Rows from block 8 of the encoder, named by matrix and row number. Each number is 128 + 24 x the weight over the matrix's rms, rounded and kept within 0 to 255. All counts start at 0. Numbers have three digits each.
# convs1: 3x3 conv (encoder.blocks.8.convs.1.weight, 128x128x3x3), inputs 90-99, a 3x3 kernel for each
convs1.0:103109088119174143112134152148106086117154124116123136160114092188105104164183143099102127082115122148133157129127101124115100139113091126147132149100160138153102145122126142156137114128113141129116128131097139145095139112118103143169146106129084104137128160130112136151
convs1.1:109133136115141152089088084138113135152155160135175114120129145145086108129124121126172093124138114171137112148151145097132076058078146126096132133119121131096130124130108111154122121129121109123122110142080088136103120152104091158110112074146118099152093120113104091158
convs1.2:149160088124109138126136148143176147109164138140103129125128115106120087127117136156130140128120121147134145122156123113138141149110135148068109072107140121131174152168127145087116092089104171095138168116116118146114128120127156128138134127153125113109146117140129116125
convs1.3:142134105096133160119089083151111143131110074137089165106086122120154096137122122131120124129189138113149128092110110136114130134110125129129106086103149103153131151111103132148142139153160164161160146154139154170153117138084143094142109091113090105118129104159172133142
convs1.4:134132144152097153133144148122099120167157115144116134129153125130095140157122139176086109152193121161150106197128154113113121148134119151081144104119136132099100140101089102081091136120124128092106086113140124130156136082158130180153136152162165110105133138102117159078
convs1.5:146131162122101136096106109119113120111125137129153115151145148137097109129113120128139096122095100127092107071120108107112098140128125128129151150154138141137169129127133155128144145138132126150141145100132142116143142094105131126134109100123169148127149130143139102073
convs1.6:111198137148105132108097146167141102109157175108133146134107099120113047141103128108114152100133098154157126097188104100165135189167119111095122158149120108153100133119158164103117128154146120129163135094133168112096177142116124153136118128081130158120118131118154125138
convs1.7:098154122119160124156129116166118147128143157176152121137128149108115137111096085106088125134138141115147109122118121131137114110109101101191128125128132101109095120097113115135121149179127117122131156111077113142113099173125113131126132149144136133130106134109140186163
convs1.8:089079111082122138091098104091142119141113104133096099098111119167107131144070130141131134115108118138119137129100148089108132147123124170092109167155141195174154118121124091124130095120112131106093162114112139092115139150140132146139145110123111145141138118155137125096
convs1.9:102090121095109162145142150053147134116139170103160125140132110128152126100100097101161139108177141119150146100164124097139096128104126115118102103138148070087117153128135131143141144108139115119115090102137154149167131156128150104108160083149164134104151126134121139124
convs1.10:115115137165174159131164122137097128146145135145152108113125176127162103118108122140131105151166117181176121107103137157156108099124147129111118149154147130135183131124124124155136146120129132138164158161172162130114121119100124138100113101114120137136150135131123089100
convs1.11:111101130110136155115126107162096103112143109148125089155122124141152128162149096104090107121118130122131108129132147104103134103119157125140109131114142141091133099135104101111159147175111137142128130178121125147118129094085126059152096092133139134137149154138129083088
convs1.12:128092108116077091132135122148174176140138164120095172105140088120133136135123172130140109119145104099151129135129107083116118119158136128093125096084120099143106130095115139150127127104120121129136140121158178093148090129124145121088144131146120135126130153143133138153
convs1.13:223152138121128106107097135104148108126160117105135119108158152096133149108168160138125115100149092135157147177118102109099113128149151158173126080143075100140138142137083133157131093120154121138098119112138104119125127078094142140181160131133128073107160168144104108116
convs1.14:090141122148130124114067086108135126094095099170135158141088190136141137156144144130133097094088150140145139105147115134103109110103112092105119124178130107120126142113097148089161119119097135177149114123168209155158072120137144175115139115145066101076120167098125156106
convs1.15:116138157173164168188117174125117139122106128111128151178148154088084140081088114080120148138114164120122142146108144128129078174120162137176127118180112171166141121128143103143173135097101109135099111122098107101073198160186139148146127159148111099106137087113123142131
convs1.16:098126110131090172090171096170099133151133152101112186147146111080146173138144148162142143110100154115154131186124129147121153149154154153166123109110102144097124149139111119113129147132166149059121146090139140144117150094135133118096123134114099129159120150071123165150
convs1.17:127150159112085103130142137142118098106144082162176124161132148147178101153089158116139104143149183106118135135146115091146092121152142103161073122120070085143087089115080149142122092149134143166149119130173128110181187101157135095147159151102152126138095161167114093184
convs1.18:134105148127090117118098130128105136127140132125088165110118136087158164160093153101099128150134085117112138129082133120130136135113129094084108170098112093135116152150159125068068118141125120103120083152143121142110116104132092113085133104181135165149134152142121111171
convs1.19:160126134112163129132155132145141122121110105139140145130088114109141110103109142098138128143122147152150115128106149140127106145117149130106104165103150187154109142127145110143099095132110139109102086173117103173101084145090099152124074089109139116149136115133107125115
convs1.20:100090093157153109102115092112149194152167172156177169125129146127143095148145121138135124150163146131159175121127111125130121134088131080070112075114121072106097136150148137155120130115099112160117155157147144122134150144130138150142108132117137110139139163117153161116
convs1.21:111138140149100095117109107146143169128136067145110089125157124082107121160149121136136122103114132112104115159101091127105101123175161197118105140153122125092163138101134100118113109142152097101128117106126112092127160111133140139110127134140168108159154136152128143114
convs1.22:121109089165110094161134159128098132185148151141133116146142139112076097125129082113138098147118128111143165093117100125163121130131140123158154141123108089113104117162125106120127096098148141088111099097088122096068126139158109115124142128203112093124108133148131136148
convs1.23:135092168117086121135137115099142134113124134133096157165122098088140109153155121141092130136140140150161114122169112112099125186142168108103144110120150159080080129082119107138110167111109124118100156107111161145109179124097149144162113132088145144139158122139143128150
convs1.24:114135159072153133139148117136137132142136145111130122144123103128106147117123145143177134131126090119144127122142129121111163095119117102097108102149087132141146163142147121109125135136100084104121162131174120111112101144146136122128124127134160134114131110123099144142
convs1.25:127101089156111106100128088118099132100168143130105142135109112147106119128111121145131122098136129123118131137123136174169137134135126139165153111140168135109097101095094118125124126126131140137103114089113103130144140131094091102105091117149076090132112094112131188147
convs1.26:124160125139095085138136130091109124159115128154125168174105153105144128145117132159104157142116169122105129127142101115148125113158111158203168086091159162097106120114132140118113123106112151103112105160167137095118131172184125102123088087096105153095146126139121137125
convs1.27:122134081176105108089130102096126141129127147134147117174081147129123151108139098126112163107124132067124141111096118120125123092101124115106147165125149149152159101156159120104121134121126140122126149156115111105109137111119113113120129093094101125146114141134127108147
convs1.28:138097142130118108102138119152124170098128149111117148122154110143087146114133123110108083130121135128128115151109134140115150100143110091160068189146132144096154112107113139129160117121121095156126077109097107134120108161143112127137122168122124123156106187101119132137
convs1.29:147123141119131104109120086105131141119134140130144160195194179166164193205201192141122122136110123129114107110125142118115121107122131116123107102106112119100115107123120092128131135136145134135142126145132125147147125088131134116115114130146108124124120127106122116121
convs1.30:118099137089109113127111091110101108122126154136155123114109110143099094113083116180134133109094142109121150117094114094107127130107102110096179116120141085112120160122160115124108119156115149165172149143139140199154143133097110096121113121126161148142100111107103129138
convs1.31:088112109104125155118116147159174199140119150117141120156166150122106149090117134130087151101094110137144167098107112148151160125129173106157085145135105110138115131143080130149137120139143117130117149177107126171131100087109149121130097136127132126144100139109135153153
convs1.32:117135129094107134092130127120141113126127123141109132172058095149173137110105134173092104109133119082059117136062114150136090122114140140162184153137079115124108157147118092122095112119120136121093124140109174140152140127141104151132112120107078161117129137127131129130
convs1.33:086132131146160154142108138100098123123192144155131135090089134100112123139093096126144174136107118108138114123161132116132139129094098173105140153135132164138102148167147144139104145137122118174165122110144089073127132135132132133133173144133127138135187109107123122134
convs1.34:165128136162134099119164128179118101140130173142132167161076115123170159142133080096141086122097083115118137184162112141117126094150054115186106112112129103123105112122124127134111127112100108100131126091100079112119139124138171142142086147121116122133107124135114096159
convs1.35:123139121078106103142131186113153160142140125129190134150104095140112118084103141141176136118171099115105107100137112068218113120131107151099100147128093122092162143080102129131105135118112153084136135149097117079101214090143105115126143077112148143140122145078105139125
convs1.36:128158114164076099106113173101094146091141145137133130117097149122139131124123100109122129183127115090139130090149119179176092085147111188136090084159124136131118161126108137101135156079134144141145155129064091085130125131135146090161103119136182111175113096134123120119
convs1.37:144110108113108129155148141136127111123104109152142134090141109129165155139092124109092112100101139099093117147118130117134126124124109129150079130104103107104119102116109161142156119140099098097178109089146173105099124149152098164151166143131095127113109145112152087122
convs1.38:142145142134095115158116079132153109160104138129145123113136141153089178134099099110112129124101106092117114133112110107134129121150092114116102100106099139143139131158144120143110091094102120094084069115131109149100123147154125145162146130162141074133151138155108118117
convs1.39:155106154131126158129162155124168113118131119130157162118143158139126174101103131128096135120134158109122133144115158160117147137172136085116128131123085150106137092153150141132137126151148136160153177138152125126144096107107120122139117091110145120120114113102099099104
convs1.40:179133118121107159142130162108147150106136109130132123109113183087086079151116083156121116117103074115134153136102115147133120174116090058109092145158152069114126102109105099116151104099145123106088108096106151141119100094149161137175167087126141136104164211189113129107
convs1.41:114118133099157154092120079141132124125123148135117131136090117106133119155167106120125146159112103146141118138151120151158115097114091128131176101129126126124102101091139121129143123139119133163116127153152134102099155107098117119134156084133055113164143119115113133131
convs1.42:136149124111170122147137113111144129104120105135113103112146156113116144137118135144139145112172157122144127137143162149109118117143130111142144104193105163169105129145122117148131093139125140093145123092108122169104069097143095152180126145118099142120108126114090082162
convs1.43:115108119146115144085118105149099173119128145112140104106096125112116113096104052108123106153113177158129137103121109117112094084118131089154133141102129122112089153133144142129091166193142136086093099125112130122119104157169124165153101120143142146136147118154102158140
convs1.44:149104161143145148148165155129144154143162170148159170127111102147136162104135125107125171136167160130141185123082116091140154100092117074151145115137131082126138177166157116131097060116124111122134107126101133145119113135107123103119122114092134127138124149152155099155
convs1.45:105083105141143140120135115106139125157118150095119135177141129216143149151137129110132126126117152133136120149129128118131146119096134128082113103063128194115157134113112131115146112132092110156120128153177135148118127137110135135146136149094130116138110102143134167137
convs1.46:143106119123130135120127129122120155096098120109160117140120091123134099165156138146126117103159140086118146134101120102085119087073136122124159128185105138141132127116131109125121129144093146144149108138169117103150153131142150142116109113146154145137134155143122173191
convs1.47:109076120145129109123161168157110125097111125147161145076130098087147149161102163100144141149118109150091138101123125164194154075124123132178171150125113131118119094132099160085116124097146105133110167080140115123175131130141128109164116115103112171138147126124135140100
convs1.48:145167112149150140109123150146140139114173124090132127129156148174145130145086126114162122098087105116138139124132122161100148103109111102123126059165119129144132137111130098113072077132141108140135175097108111116144111141141136127130123096111105154124155147183151152175
convs1.49:079131133121176172113123152154118174113118121140115140177165118125114149153144154108140148131107141185168105146175177150105157161106167124105081123136182113148112136112112140093147121111120159111157137135100131139105086105123107114147137167140104076109148159137143114099
convs1.50:148124117168125136174155106114096103114131121108130095104135145118138101156146137127125114103090132110066150138111124135103111150135120093148115083101158175135112151087137117138150154126155127125125109088163152172117125141172139101101127151080142114115167136150142114148
convs1.51:124142126172143165103116107106141113139136141173134147135123132092176147135099126127097173160124136122139117080131090138139128134085117122125150095102088054147134144151140120092145148163146169178133163136138106130125097112110096162104108149110131151137123101109169120148
convs1.52:099104101147137151134095164075096069117104147119120156090107120129127143108144143178111136172111125157122139152127138116157105162117150137132134099090137111078117165122143099125164111107135193157115125076129155143157147125162157106170135121126107162115115119133108123122
convs1.53:119130150112134109138103131140107096082106097122113116113143064105121061105106116100104098136113079105108147106117129114119108116119142149140117165111131139117131072137114133141099180070153099121133127142124199137154113109104117161091094128163127077128152078149149114109
convs1.54:125112087130135141134129148145126138150128146122123151157137163165142108133072128092197158136118137088107125129152103131103089127137139145099140117103086129102113179121132118084153107162152120164178122168126142147172113122097124120126084131130145124100122111115135142113
convs1.55:127125170141137135123204130121138141125088126145144115125123099145146157129114096149103095111105120104150115129134149153137089111131118080107100086048109119092137109131123135106119132126151093125098089139109098096122174142151170109093124159166174172138146115131101137124
convs1.56:113096092109134093131112115085133118090134120109155142117139123145172164107132130106129157174140148098079101112130081132160126125100100143178157101138100138113107191162164122120071121100120191173173123066098133088109163091116193116115141135155139137136129116123114147119
convs1.57:153196182154135097154132141155094126122101137172149125122126170140133073082091105123109137129131139125153141125126165099146099098080122073136094150162204103132139106205152126113145143103090140156164125134104136149134118138073145124134085130129126149098108114113132108120
convs1.58:146111129153138117162129135110089110140137112135105122093120098130089105170130097157114121132097129131101103126110129120123075092102147124166155069136091126113154119126117148135131123073124127111126111082079123085094151150166110199126116113132138144129106130084106104113
convs1.59:130155126118108107098095116146136151130094151120125163108091093118109126098109109120145133188125173167147125126153141149124148133144114181167177177146148124102111142160180114125143099144134084100129137127149091131094160070129127109128115113118119121104156099155145125110
convs1.60:122132117132103119087169145127129126118132115149134141094149105129153102105088088128074147119112178072098145108116131097115162094168155120120126112125137145133157148155184158145088148152157147154142121137115113114147125132117138136135131128113172137142114119138140127130
convs1.61:142113134142131098129087115111125154107142110129090142129110112139128130129101110158138123140143158119104122129144143145130122132087150096160068145119182164167111139142114130060134135098117124142109092110140122125140147132097153105164156101145160118115100131120094120134
convs1.62:110119208127114157110091123156130150143150129111134120161112172170111102111137133107122138120060115132143131150094103217106139093108122115133128147125100140140121093156122092133141116155119105129153116147120116146125158116093152133121138122092160131129122138176136141134
convs1.63:110159107176145154105148116142141089144134147145113144102141122116102126114136109143129134119104142143121142111163119139137118118180119183086127090151108109140138140146138121094127115131092106101111086120117150168157135127104127135107167123099124135128089147110123099145
convs1.64:125158147126198102133103125148110137105154125108150136139134131087093133134125115097106123131129102102102103107071132103127128133096094136149162088151136103152141107161153123133109169126117101128136125108124142130093128151126121116122132137122109152134157121119097133131
convs1.65:164191116138114122125149141138109108076098089116077154214124109125127125092137133121113117178110106104139118144149102098113100110109111102125130146150122151164141123155147135082132135126144126103127179129138108125101121148122120137137126161119082141117100111126182169128
convs1.66:136099122127123159163139151160123145217135155165133139103080091113050066130118129104124128141115069147118128152131133134120131152127154131153155105144115094120178121086127159081100119166142128139151116081123146099104095118115134119115118127103107112109112133122122152125
convs1.67:113086123145147107109121154132116116155112098080124100116074113108126162134184149118134120174149164182145135127115152116144140112148157089142122105132085090157139145114149072094093138121145128130096107176097111111125067106117129068117167122118131136159150130106138138097
convs1.68:145150139143168170177173113127064140122140139122120152092123129126099110160133122155064131175084078101092117137117125181085119148123112122117124165162139129093106152128128106157106115136151125114142145077159167181160131161106080131176167177119152138201117113094098114114
convs1.69:130113134120131170118173157090122125099113123116157144125116152103125124143163133123133133139153088113117109125119161139111158133151116142162110112117082153104105139101078136084152118125144116135158125190118128096139118118165120172145106151122114126087105126123139166148
convs1.70:186114114089085167133133132118161159126131136135133144128097098094146147077122065135137104161142161148123112152125145139118100146114148131120150151115112134094158126096139140134136065091115136137131139154145113123121157095134172125124136155114092101108171168146170141139
convs1.71:129098115141160137179167135122099131119134146111126119122126107135120126084158126117110123167151145105074121125137122122099128142154157120119180116104151107159191105116115129123119113169112146147140128113106122184131121127127107100124123169080116115121105090115093116130
convs1.72:176108142097156129142158148140122139134116116132120137127111129141157139154125124126121089106134139119139145138082105092140090111143124158113100138079072086146125153097132157155148127124132109121127134113141107093119130116133138130140169152147120132147141118105147136132
convs1.73:122111142136095131094130125117120154113136131146116160088129164152115136105120153105110109126121135114133125136158147131101138111133152062115168136123175108162153138122121118100140110179134159127126143117130134163114154105116137150123137144109130135112134154108122109117
convs1.74:110117096131141168120103134105087111122119128114105143139148133160181144168147113138152105120117132118142123110112160119129154096120084120151153093163157131128136116115152122144126145163139106102107100145139114109154103106108147118149084138096133179124116103111155118115
convs1.75:104111094125121075179141128120136094136136143110105145128125128128149159081088173111099115112130133118135123118141093119118132158106101150092144122153135121147091113090118120138126136129113109093076142108083109119117130153139138155158183166118134141134127128126110100113
convs1.76:137127098139131100140152143105120099118179115099124136106094114117075115095137103083074141100092109087159161089101113099124119113119150168144127154092110135115135138112139155114163128144093113122142168159145156147129137133151141089155127143098134136116125146141124117094
convs1.77:098120130155123156120142135122115159154082085112098129075171134120138186118073155099124113092116125113089112140148129116118181184112107189114114163181085158138145097111097134150128113109107140126105144141105148158120123120085111129137118106127142144153120096093096126152
convs1.78:142154096135134110139139174128117144139162138115135121100136133097127080080088077145105130157113148092146134123112155104133103108144146160127140098178135139151088111113091130112163149088147124161096133146132142127117116171158143142118143125131106081111121180129114151109
convs1.79:120156129139106089117112132127137135097124114159143144115118131101128111127094109170139123133149146106129106118121122125104116159143138148130091132178148112136108110136113134112128113133134121094101149135158141126163144162138110139108131109126098116113108118147178171159
convs1.80:108112134149133126155121118119139120130141135137131170150143145101136109124147130122111107103149114133168173124143132093099064086052065139134155127103087116058059130139126152169161118122123150141124126140124108130130114106133108129070092117103133147141140092130150125167
convs1.81:144136159119148121142164133158144173174154119156171179142146162120167163120135112111163146130133137179116149133099078081161120118140141116173109106118145114144106124163136159121123163150114188142164164197170174115168136144114121128108134084111132129111141132089112093120
convs1.82:114126126123121103128100108119127160130117142102116110111149134164131126111089133118140121138124116126137132129179114136122093156142147084147133086174132113131152098117147121125103099099126127084128150110112115107142137134112137147131107149131122130182126127146136088188
convs1.83:104121094180142114155105104127114125107112120139124136071127090109108069114142119114101133115134106109117115124126117135111125145115123150121135126102123136147105101127132118156103133112128149130124130116118156087093119104141142111106123106137160102092104158151123114134
convs1.84:140116127131123112156176139141149122157140097120162117108174106122133124115081115144109147154116093133088141128148127115111105136116133104112132123149149187099132102126099111089150126125138148164139115114101103103125142133137103151102103129136166101091090136136116133156
convs1.85:171116136142133160101133122142105114139112120102099104132105138121079127143069111132158115162118094109114110114122104106175140123167163101116123111138136143126165159140105124116126142171176121102114129106132116122156125102135102137145122106137159138180162132133115076078
convs1.86:120115093127133131131144119156168152140111131162141139156128112107159110142158122099147135093098102126171137137143112101146148091126148083112094076174112128141109059065094133121167101102152116116112106103100111150079135116116128093125140142119087114145112111119116090145
convs1.87:130136132144112146135128125101102100157137147121125114111127145161125107132104195077126101162170130178211136110117127145145090108123130160160158094099076116065143143158133138157132088106081124109113126137111157099137148121107168139078089082116123086092089162137108117126
convs1.88:148127143167157124146138159132090096124097095114136119135159152129127081158129116100126137147149156144079104130141121093074094127108112132156129150112115119137123129149131133135105145126134096112115128130135116101104134125116101081111143105119122099133089122141132144121
convs1.89:097097124132148113093159093097121128097118135106106076083103143118102143144192138147126122118099088123124124106108151074101147075120178084135077127126163092124123099087094142117103104118127151136113110165113126209142123130162158148138135120116176142116210105072138100106
convs1.90:104132125120159112148083113172095102174137125126149126135121106165160109134090152123126130136138138121116138165129119148129127170136119106160115141127106127140137088116136114149122130135165134148127129119157193103138150132148133108130119129147138085108108126141141148126
convs1.91:086139147120141123135112105167164146140132114152102114107086110096146157123120108147097098131124158200129152159152177130139143146174123116123128141083166142138157125160125148124129066119108156155138111126144090168135159079120111130138129173109141152140115129152118119134
convs1.92:126124142160119154151131126132132149136156112116131096156098107136092144075087123138144143169155133135151118102141149121134194104097120131099165117127156118121185133132127137118111143138124110122097148143135136134102130135124138136134114120119115123132112132097118122102
convs1.93:096111159190154118169189156130134142155114127115141136172104082148120063118116123146147164160127102158132109116158155138125124205180160130092153112116083083079113133167102197184102140107133078135115132100103154109114088145087097113142113105106140146074126120130155089112
convs1.94:129105134140115109156143129130157160121140096109105163084134130082137140084126106143120090127157155165192168141169144108106121137147112159139141170208177131165114146164128144158103155107141149187119134142117106136161131122112110124130137105105103134156140124136132139123
convs1.95:159150125124127163115112092107152128130120131148151111114152164095107153143143161107141134133159143153137121125093119154121130130096171129132094170155150127120118109111126100145132127132128125102153146184115116153123102143105121130142171137105154091081154172160124121119
convs1.96:117117138172197160127139096121171147074095168109118093128155111134135147136123103160133111138129142126096134129135144158086120115091122082122182078108123163118180120149129138174126158134149087133139139136106088147142136119090100118106123108123143165112128134140105137089
convs1.97:135154144072119113145121124159156106122140077144134127117108116116126101065081141114119114143107119145143134116095098094087089115107125060162097125125137108091104113123102093108151107162105130082140129158136113094089100083167120113140161143145164159176175164150117181112
convs1.98:124112128112151119145144172131126150121121111138147151111155101100129134102101118114083166179152112124100119106131124145103175128136143165121190135141193138151157159117154131122122148162103154155087170163147134124148102147127141108147110119124114196148132086071158190152
convs1.99:136126141124117116188116103104124103163125148122119085105151115126108110131155115098125138100115144117117165132116119127131136104168142140105082162139056084173121129087127100108113135090112112102138135126153104147134116147158085123119131153163110130112131125156126110140
convs1.100:117132169147085109092113099115068120121091141171102093111080124147105112161139149144096132083126110112116144140152136145123101082128100073105105124130136129113100156144146106121128119111137126134122137175127100129114107126148115104095115153129129134152121118123151159109
convs1.101:099099109136130131120174133146115142096126175137152150157120154140141161169107099124147113117140123093145096136121137080137113108149129119147143118163105161092090120092131165142140148134117101135101120194146110156121188167104154150148096149147144134128136101148142115148
convs1.102:115131121130134106131171092088127093125144127134116116137160125126159122112098069185154150121079139139153096133086116182153145136158148097077107138166075137099149152118119112128135094155128128088086141183086078155122094117113089154116115188128149132158141136122157131108
convs1.103:095193096128170102110132129096116136097124142165149121096106100122119130157167163105138104169074145129130086123184094089123134127147159135097151225107212171167150091124101144137174091166098100138110152093129096080089119170118113151102116137139156163122095117146099111087
convs1.104:125126109084132136147096132129120089121115085148122142096086116148102109100139147101086098146107095114136145120122140135077167097154136110126208111110174098091078115125119110160117137117126123157142095132114115128106147151114130148154173161139135128138130131145130156123
convs1.105:149120151144157148157097178140111152147124145133138098156085114082130134197157146134128099060111123110136174143098141092148101148119122116126096117120192126118105168137158172193096201149148168133155123195110110129109107107117102194105170120105126128078115110107119123136
convs1.106:112135131149150107118099158126128114132138111114131155129103106117112143107174116116124121146179147107118098111130157128114127102134124160135130146169116103154155147104140120130111160145172147101167104103134187110134113115131127100113152125121144123151136147193107112087
convs1.107:119099113134128091108134192129148156122148098105143137175132125179111161145169109094170106085137116119157156165137171124127117115151111119206153130143153120133140095090095154092141114124156179130161130142123115082147126145117136135114128146142106108109082134099099134139
convs1.108:131128135107157111179173172127122142152130112140089115112139119106113135150096148093123152145086156149084117123135098134093113163099107144159080122093096133152103126110158126117109145142145112127148111125092143092135145137113118156097109174164116110133127150154110119150
convs1.109:111124125170128121162127131155195140100115075147129129145128152108146114128156105118156138139102138137101098094104113139125123164131136127148191101139136129138076111115164131096106171184126110139127167094149141133071124090131154143157112079145146131107081160080125095150
convs1.110:125097143062138129146132103127115105160156137126129106148123146158149149089162092114115085109124120139121125142102141108114141102130140096108077126126170127104133097098135098132148126114096163130145116146098158173120094101150118103132142140109105134115123131104141132141
convs1.111:096138099145130127104114098086147111123102095111112108147147152115123128143103132097128101137142124113138110138143143132121135107130143091100101116137115166084134115103087097152085154137148092132107130135107161116151111112140146109149149127148134111131139153165118143146
convs1.112:118121135130125136110117099115125098115099086112104101101110108137140111138164117119195101080104130163102122125158087152104169118133160105093184115129154131120168095157143087133106152138116111108117101156125135077132125119155096123144154169136151179105119099152185138111
convs1.113:130137139125127133162126125104140123090135141102112128095116119099141133108118125126070122147114142113105121102118125133147150110101112125163183106105098084126133116119149136155135147139124141083171117148109110061127152109163132074104117138128101127086137149129128129147
convs1.114:082155122106118122110151117135101124147068080102140148113107149135128122130100092133109110075106119125130113147150129087104124156149109144096079177181108080083131149167115089125087091128117103135144134140138119086130158135110173095136107141171161140094161140098149135151
convs1.115:148146125128180112142157087114117132141112138097102111146119156120118190092111152142190129124168160133063161122106106122175144118139156118118114151163109112124123102135097110127117147136109120154108079085136091108136080107100106114094125127138156121103114124088152114131
convs1.116:142134128149099147086149106111145143093098148128093139101169138147152124160086123096102133104122154173154119142102154144113107147138131119122124128148089113195183179125154102097145129077109089088124163142103150150105123133103120149133174125094130139100111126132132143101
convs1.117:121146089082144127180133114190124100152166119127080074112178106106074117165103084123123168090115138136102132107090124071112143161134152080104109065138118095122148157106122099108105111148137131096148141202166111090118114097109125103156118185144118171166127106116110121101
convs1.118:108114113121109106173124137113121110138142101139121125118137115138141132112139138119113101126152083127105115083119154111137141116096120102125120103113121131104137178121168187173169134142138098125129124133112149104115175118136124173141110114126100116109123129131134161126
convs1.119:182157145079148104096088123119069118111086065107116094139127058102160102119118093093054106110100117115142107147145104097129145110141147109137123129141125142119124098137124161127128155120114180116123107111101125107119120162115126110163175163174111121132181181157130093120
convs1.120:142123096131101161113121110130130141154118171114111125156184161094125156140114094143120131081089097143127157133145131167139120111116071075153075173130128155185157098129117080118095115156153077099114101145124110141117146088124108128142118149135155125114134118120127155115
convs1.121:146134116105096119175159142166089153150162161128131125147116140121094178114088072121107127128130152173162098134143128125087119123161128114144125110092092173188145107093124106093109110157109120128125142121162083100122183101132187122150141091101129142115155158128142116138
convs1.122:109177147136134103152115126168134132118106149114130109127107109121094146150128149116128128116125126126121132123120125133152101182139137137126097177130110144117096101143143117100095092111103099120109098169094091126111096159132140143148122123129115144121089106142147118111
convs1.123:127168208141144146124124151151145125148123177145158142133109135119077116107109128123118106131160121139134133157132152157112140200130133091104119133141119096115173137104085112112121151115120151166118151137094124107100073140155082146157111121101135112121075090141105100095
convs1.124:162150146154109131087119157126118129099136144112104119145133140100155080130130098117160123145103118166130107131157109161100120124148159089114091116104133133147127118139113130090146108124115110112125106096122099163134120144159128176164149146169116121155125125150158126157
convs1.125:092079086130115134171149139152089140139121148097137130111067105116079122120137112115098128145118142131104121122106126134146136153144146090139140053181074102071140110141104131108092143099104114091131106124136092111105123114151121151123096102131119147166108109126140155130
convs1.126:149122139135154192118182157117142128110122128117118159135136116117116139131139147131124141137148113144123155107087098119096129120127109125113143136142126145107133138147115143108119130110150099142137106133136127105123136083106105117108105122153144113103120114119100104104
convs1.127:127114095093114134130126126134094072166128124133140113115109097171130089105121066112109111121151146096152085117078102115079147081111066156175156094132086117161111130164159123103147105129145112120096143107137097153097113122156140121107133125094145084159116155152129153165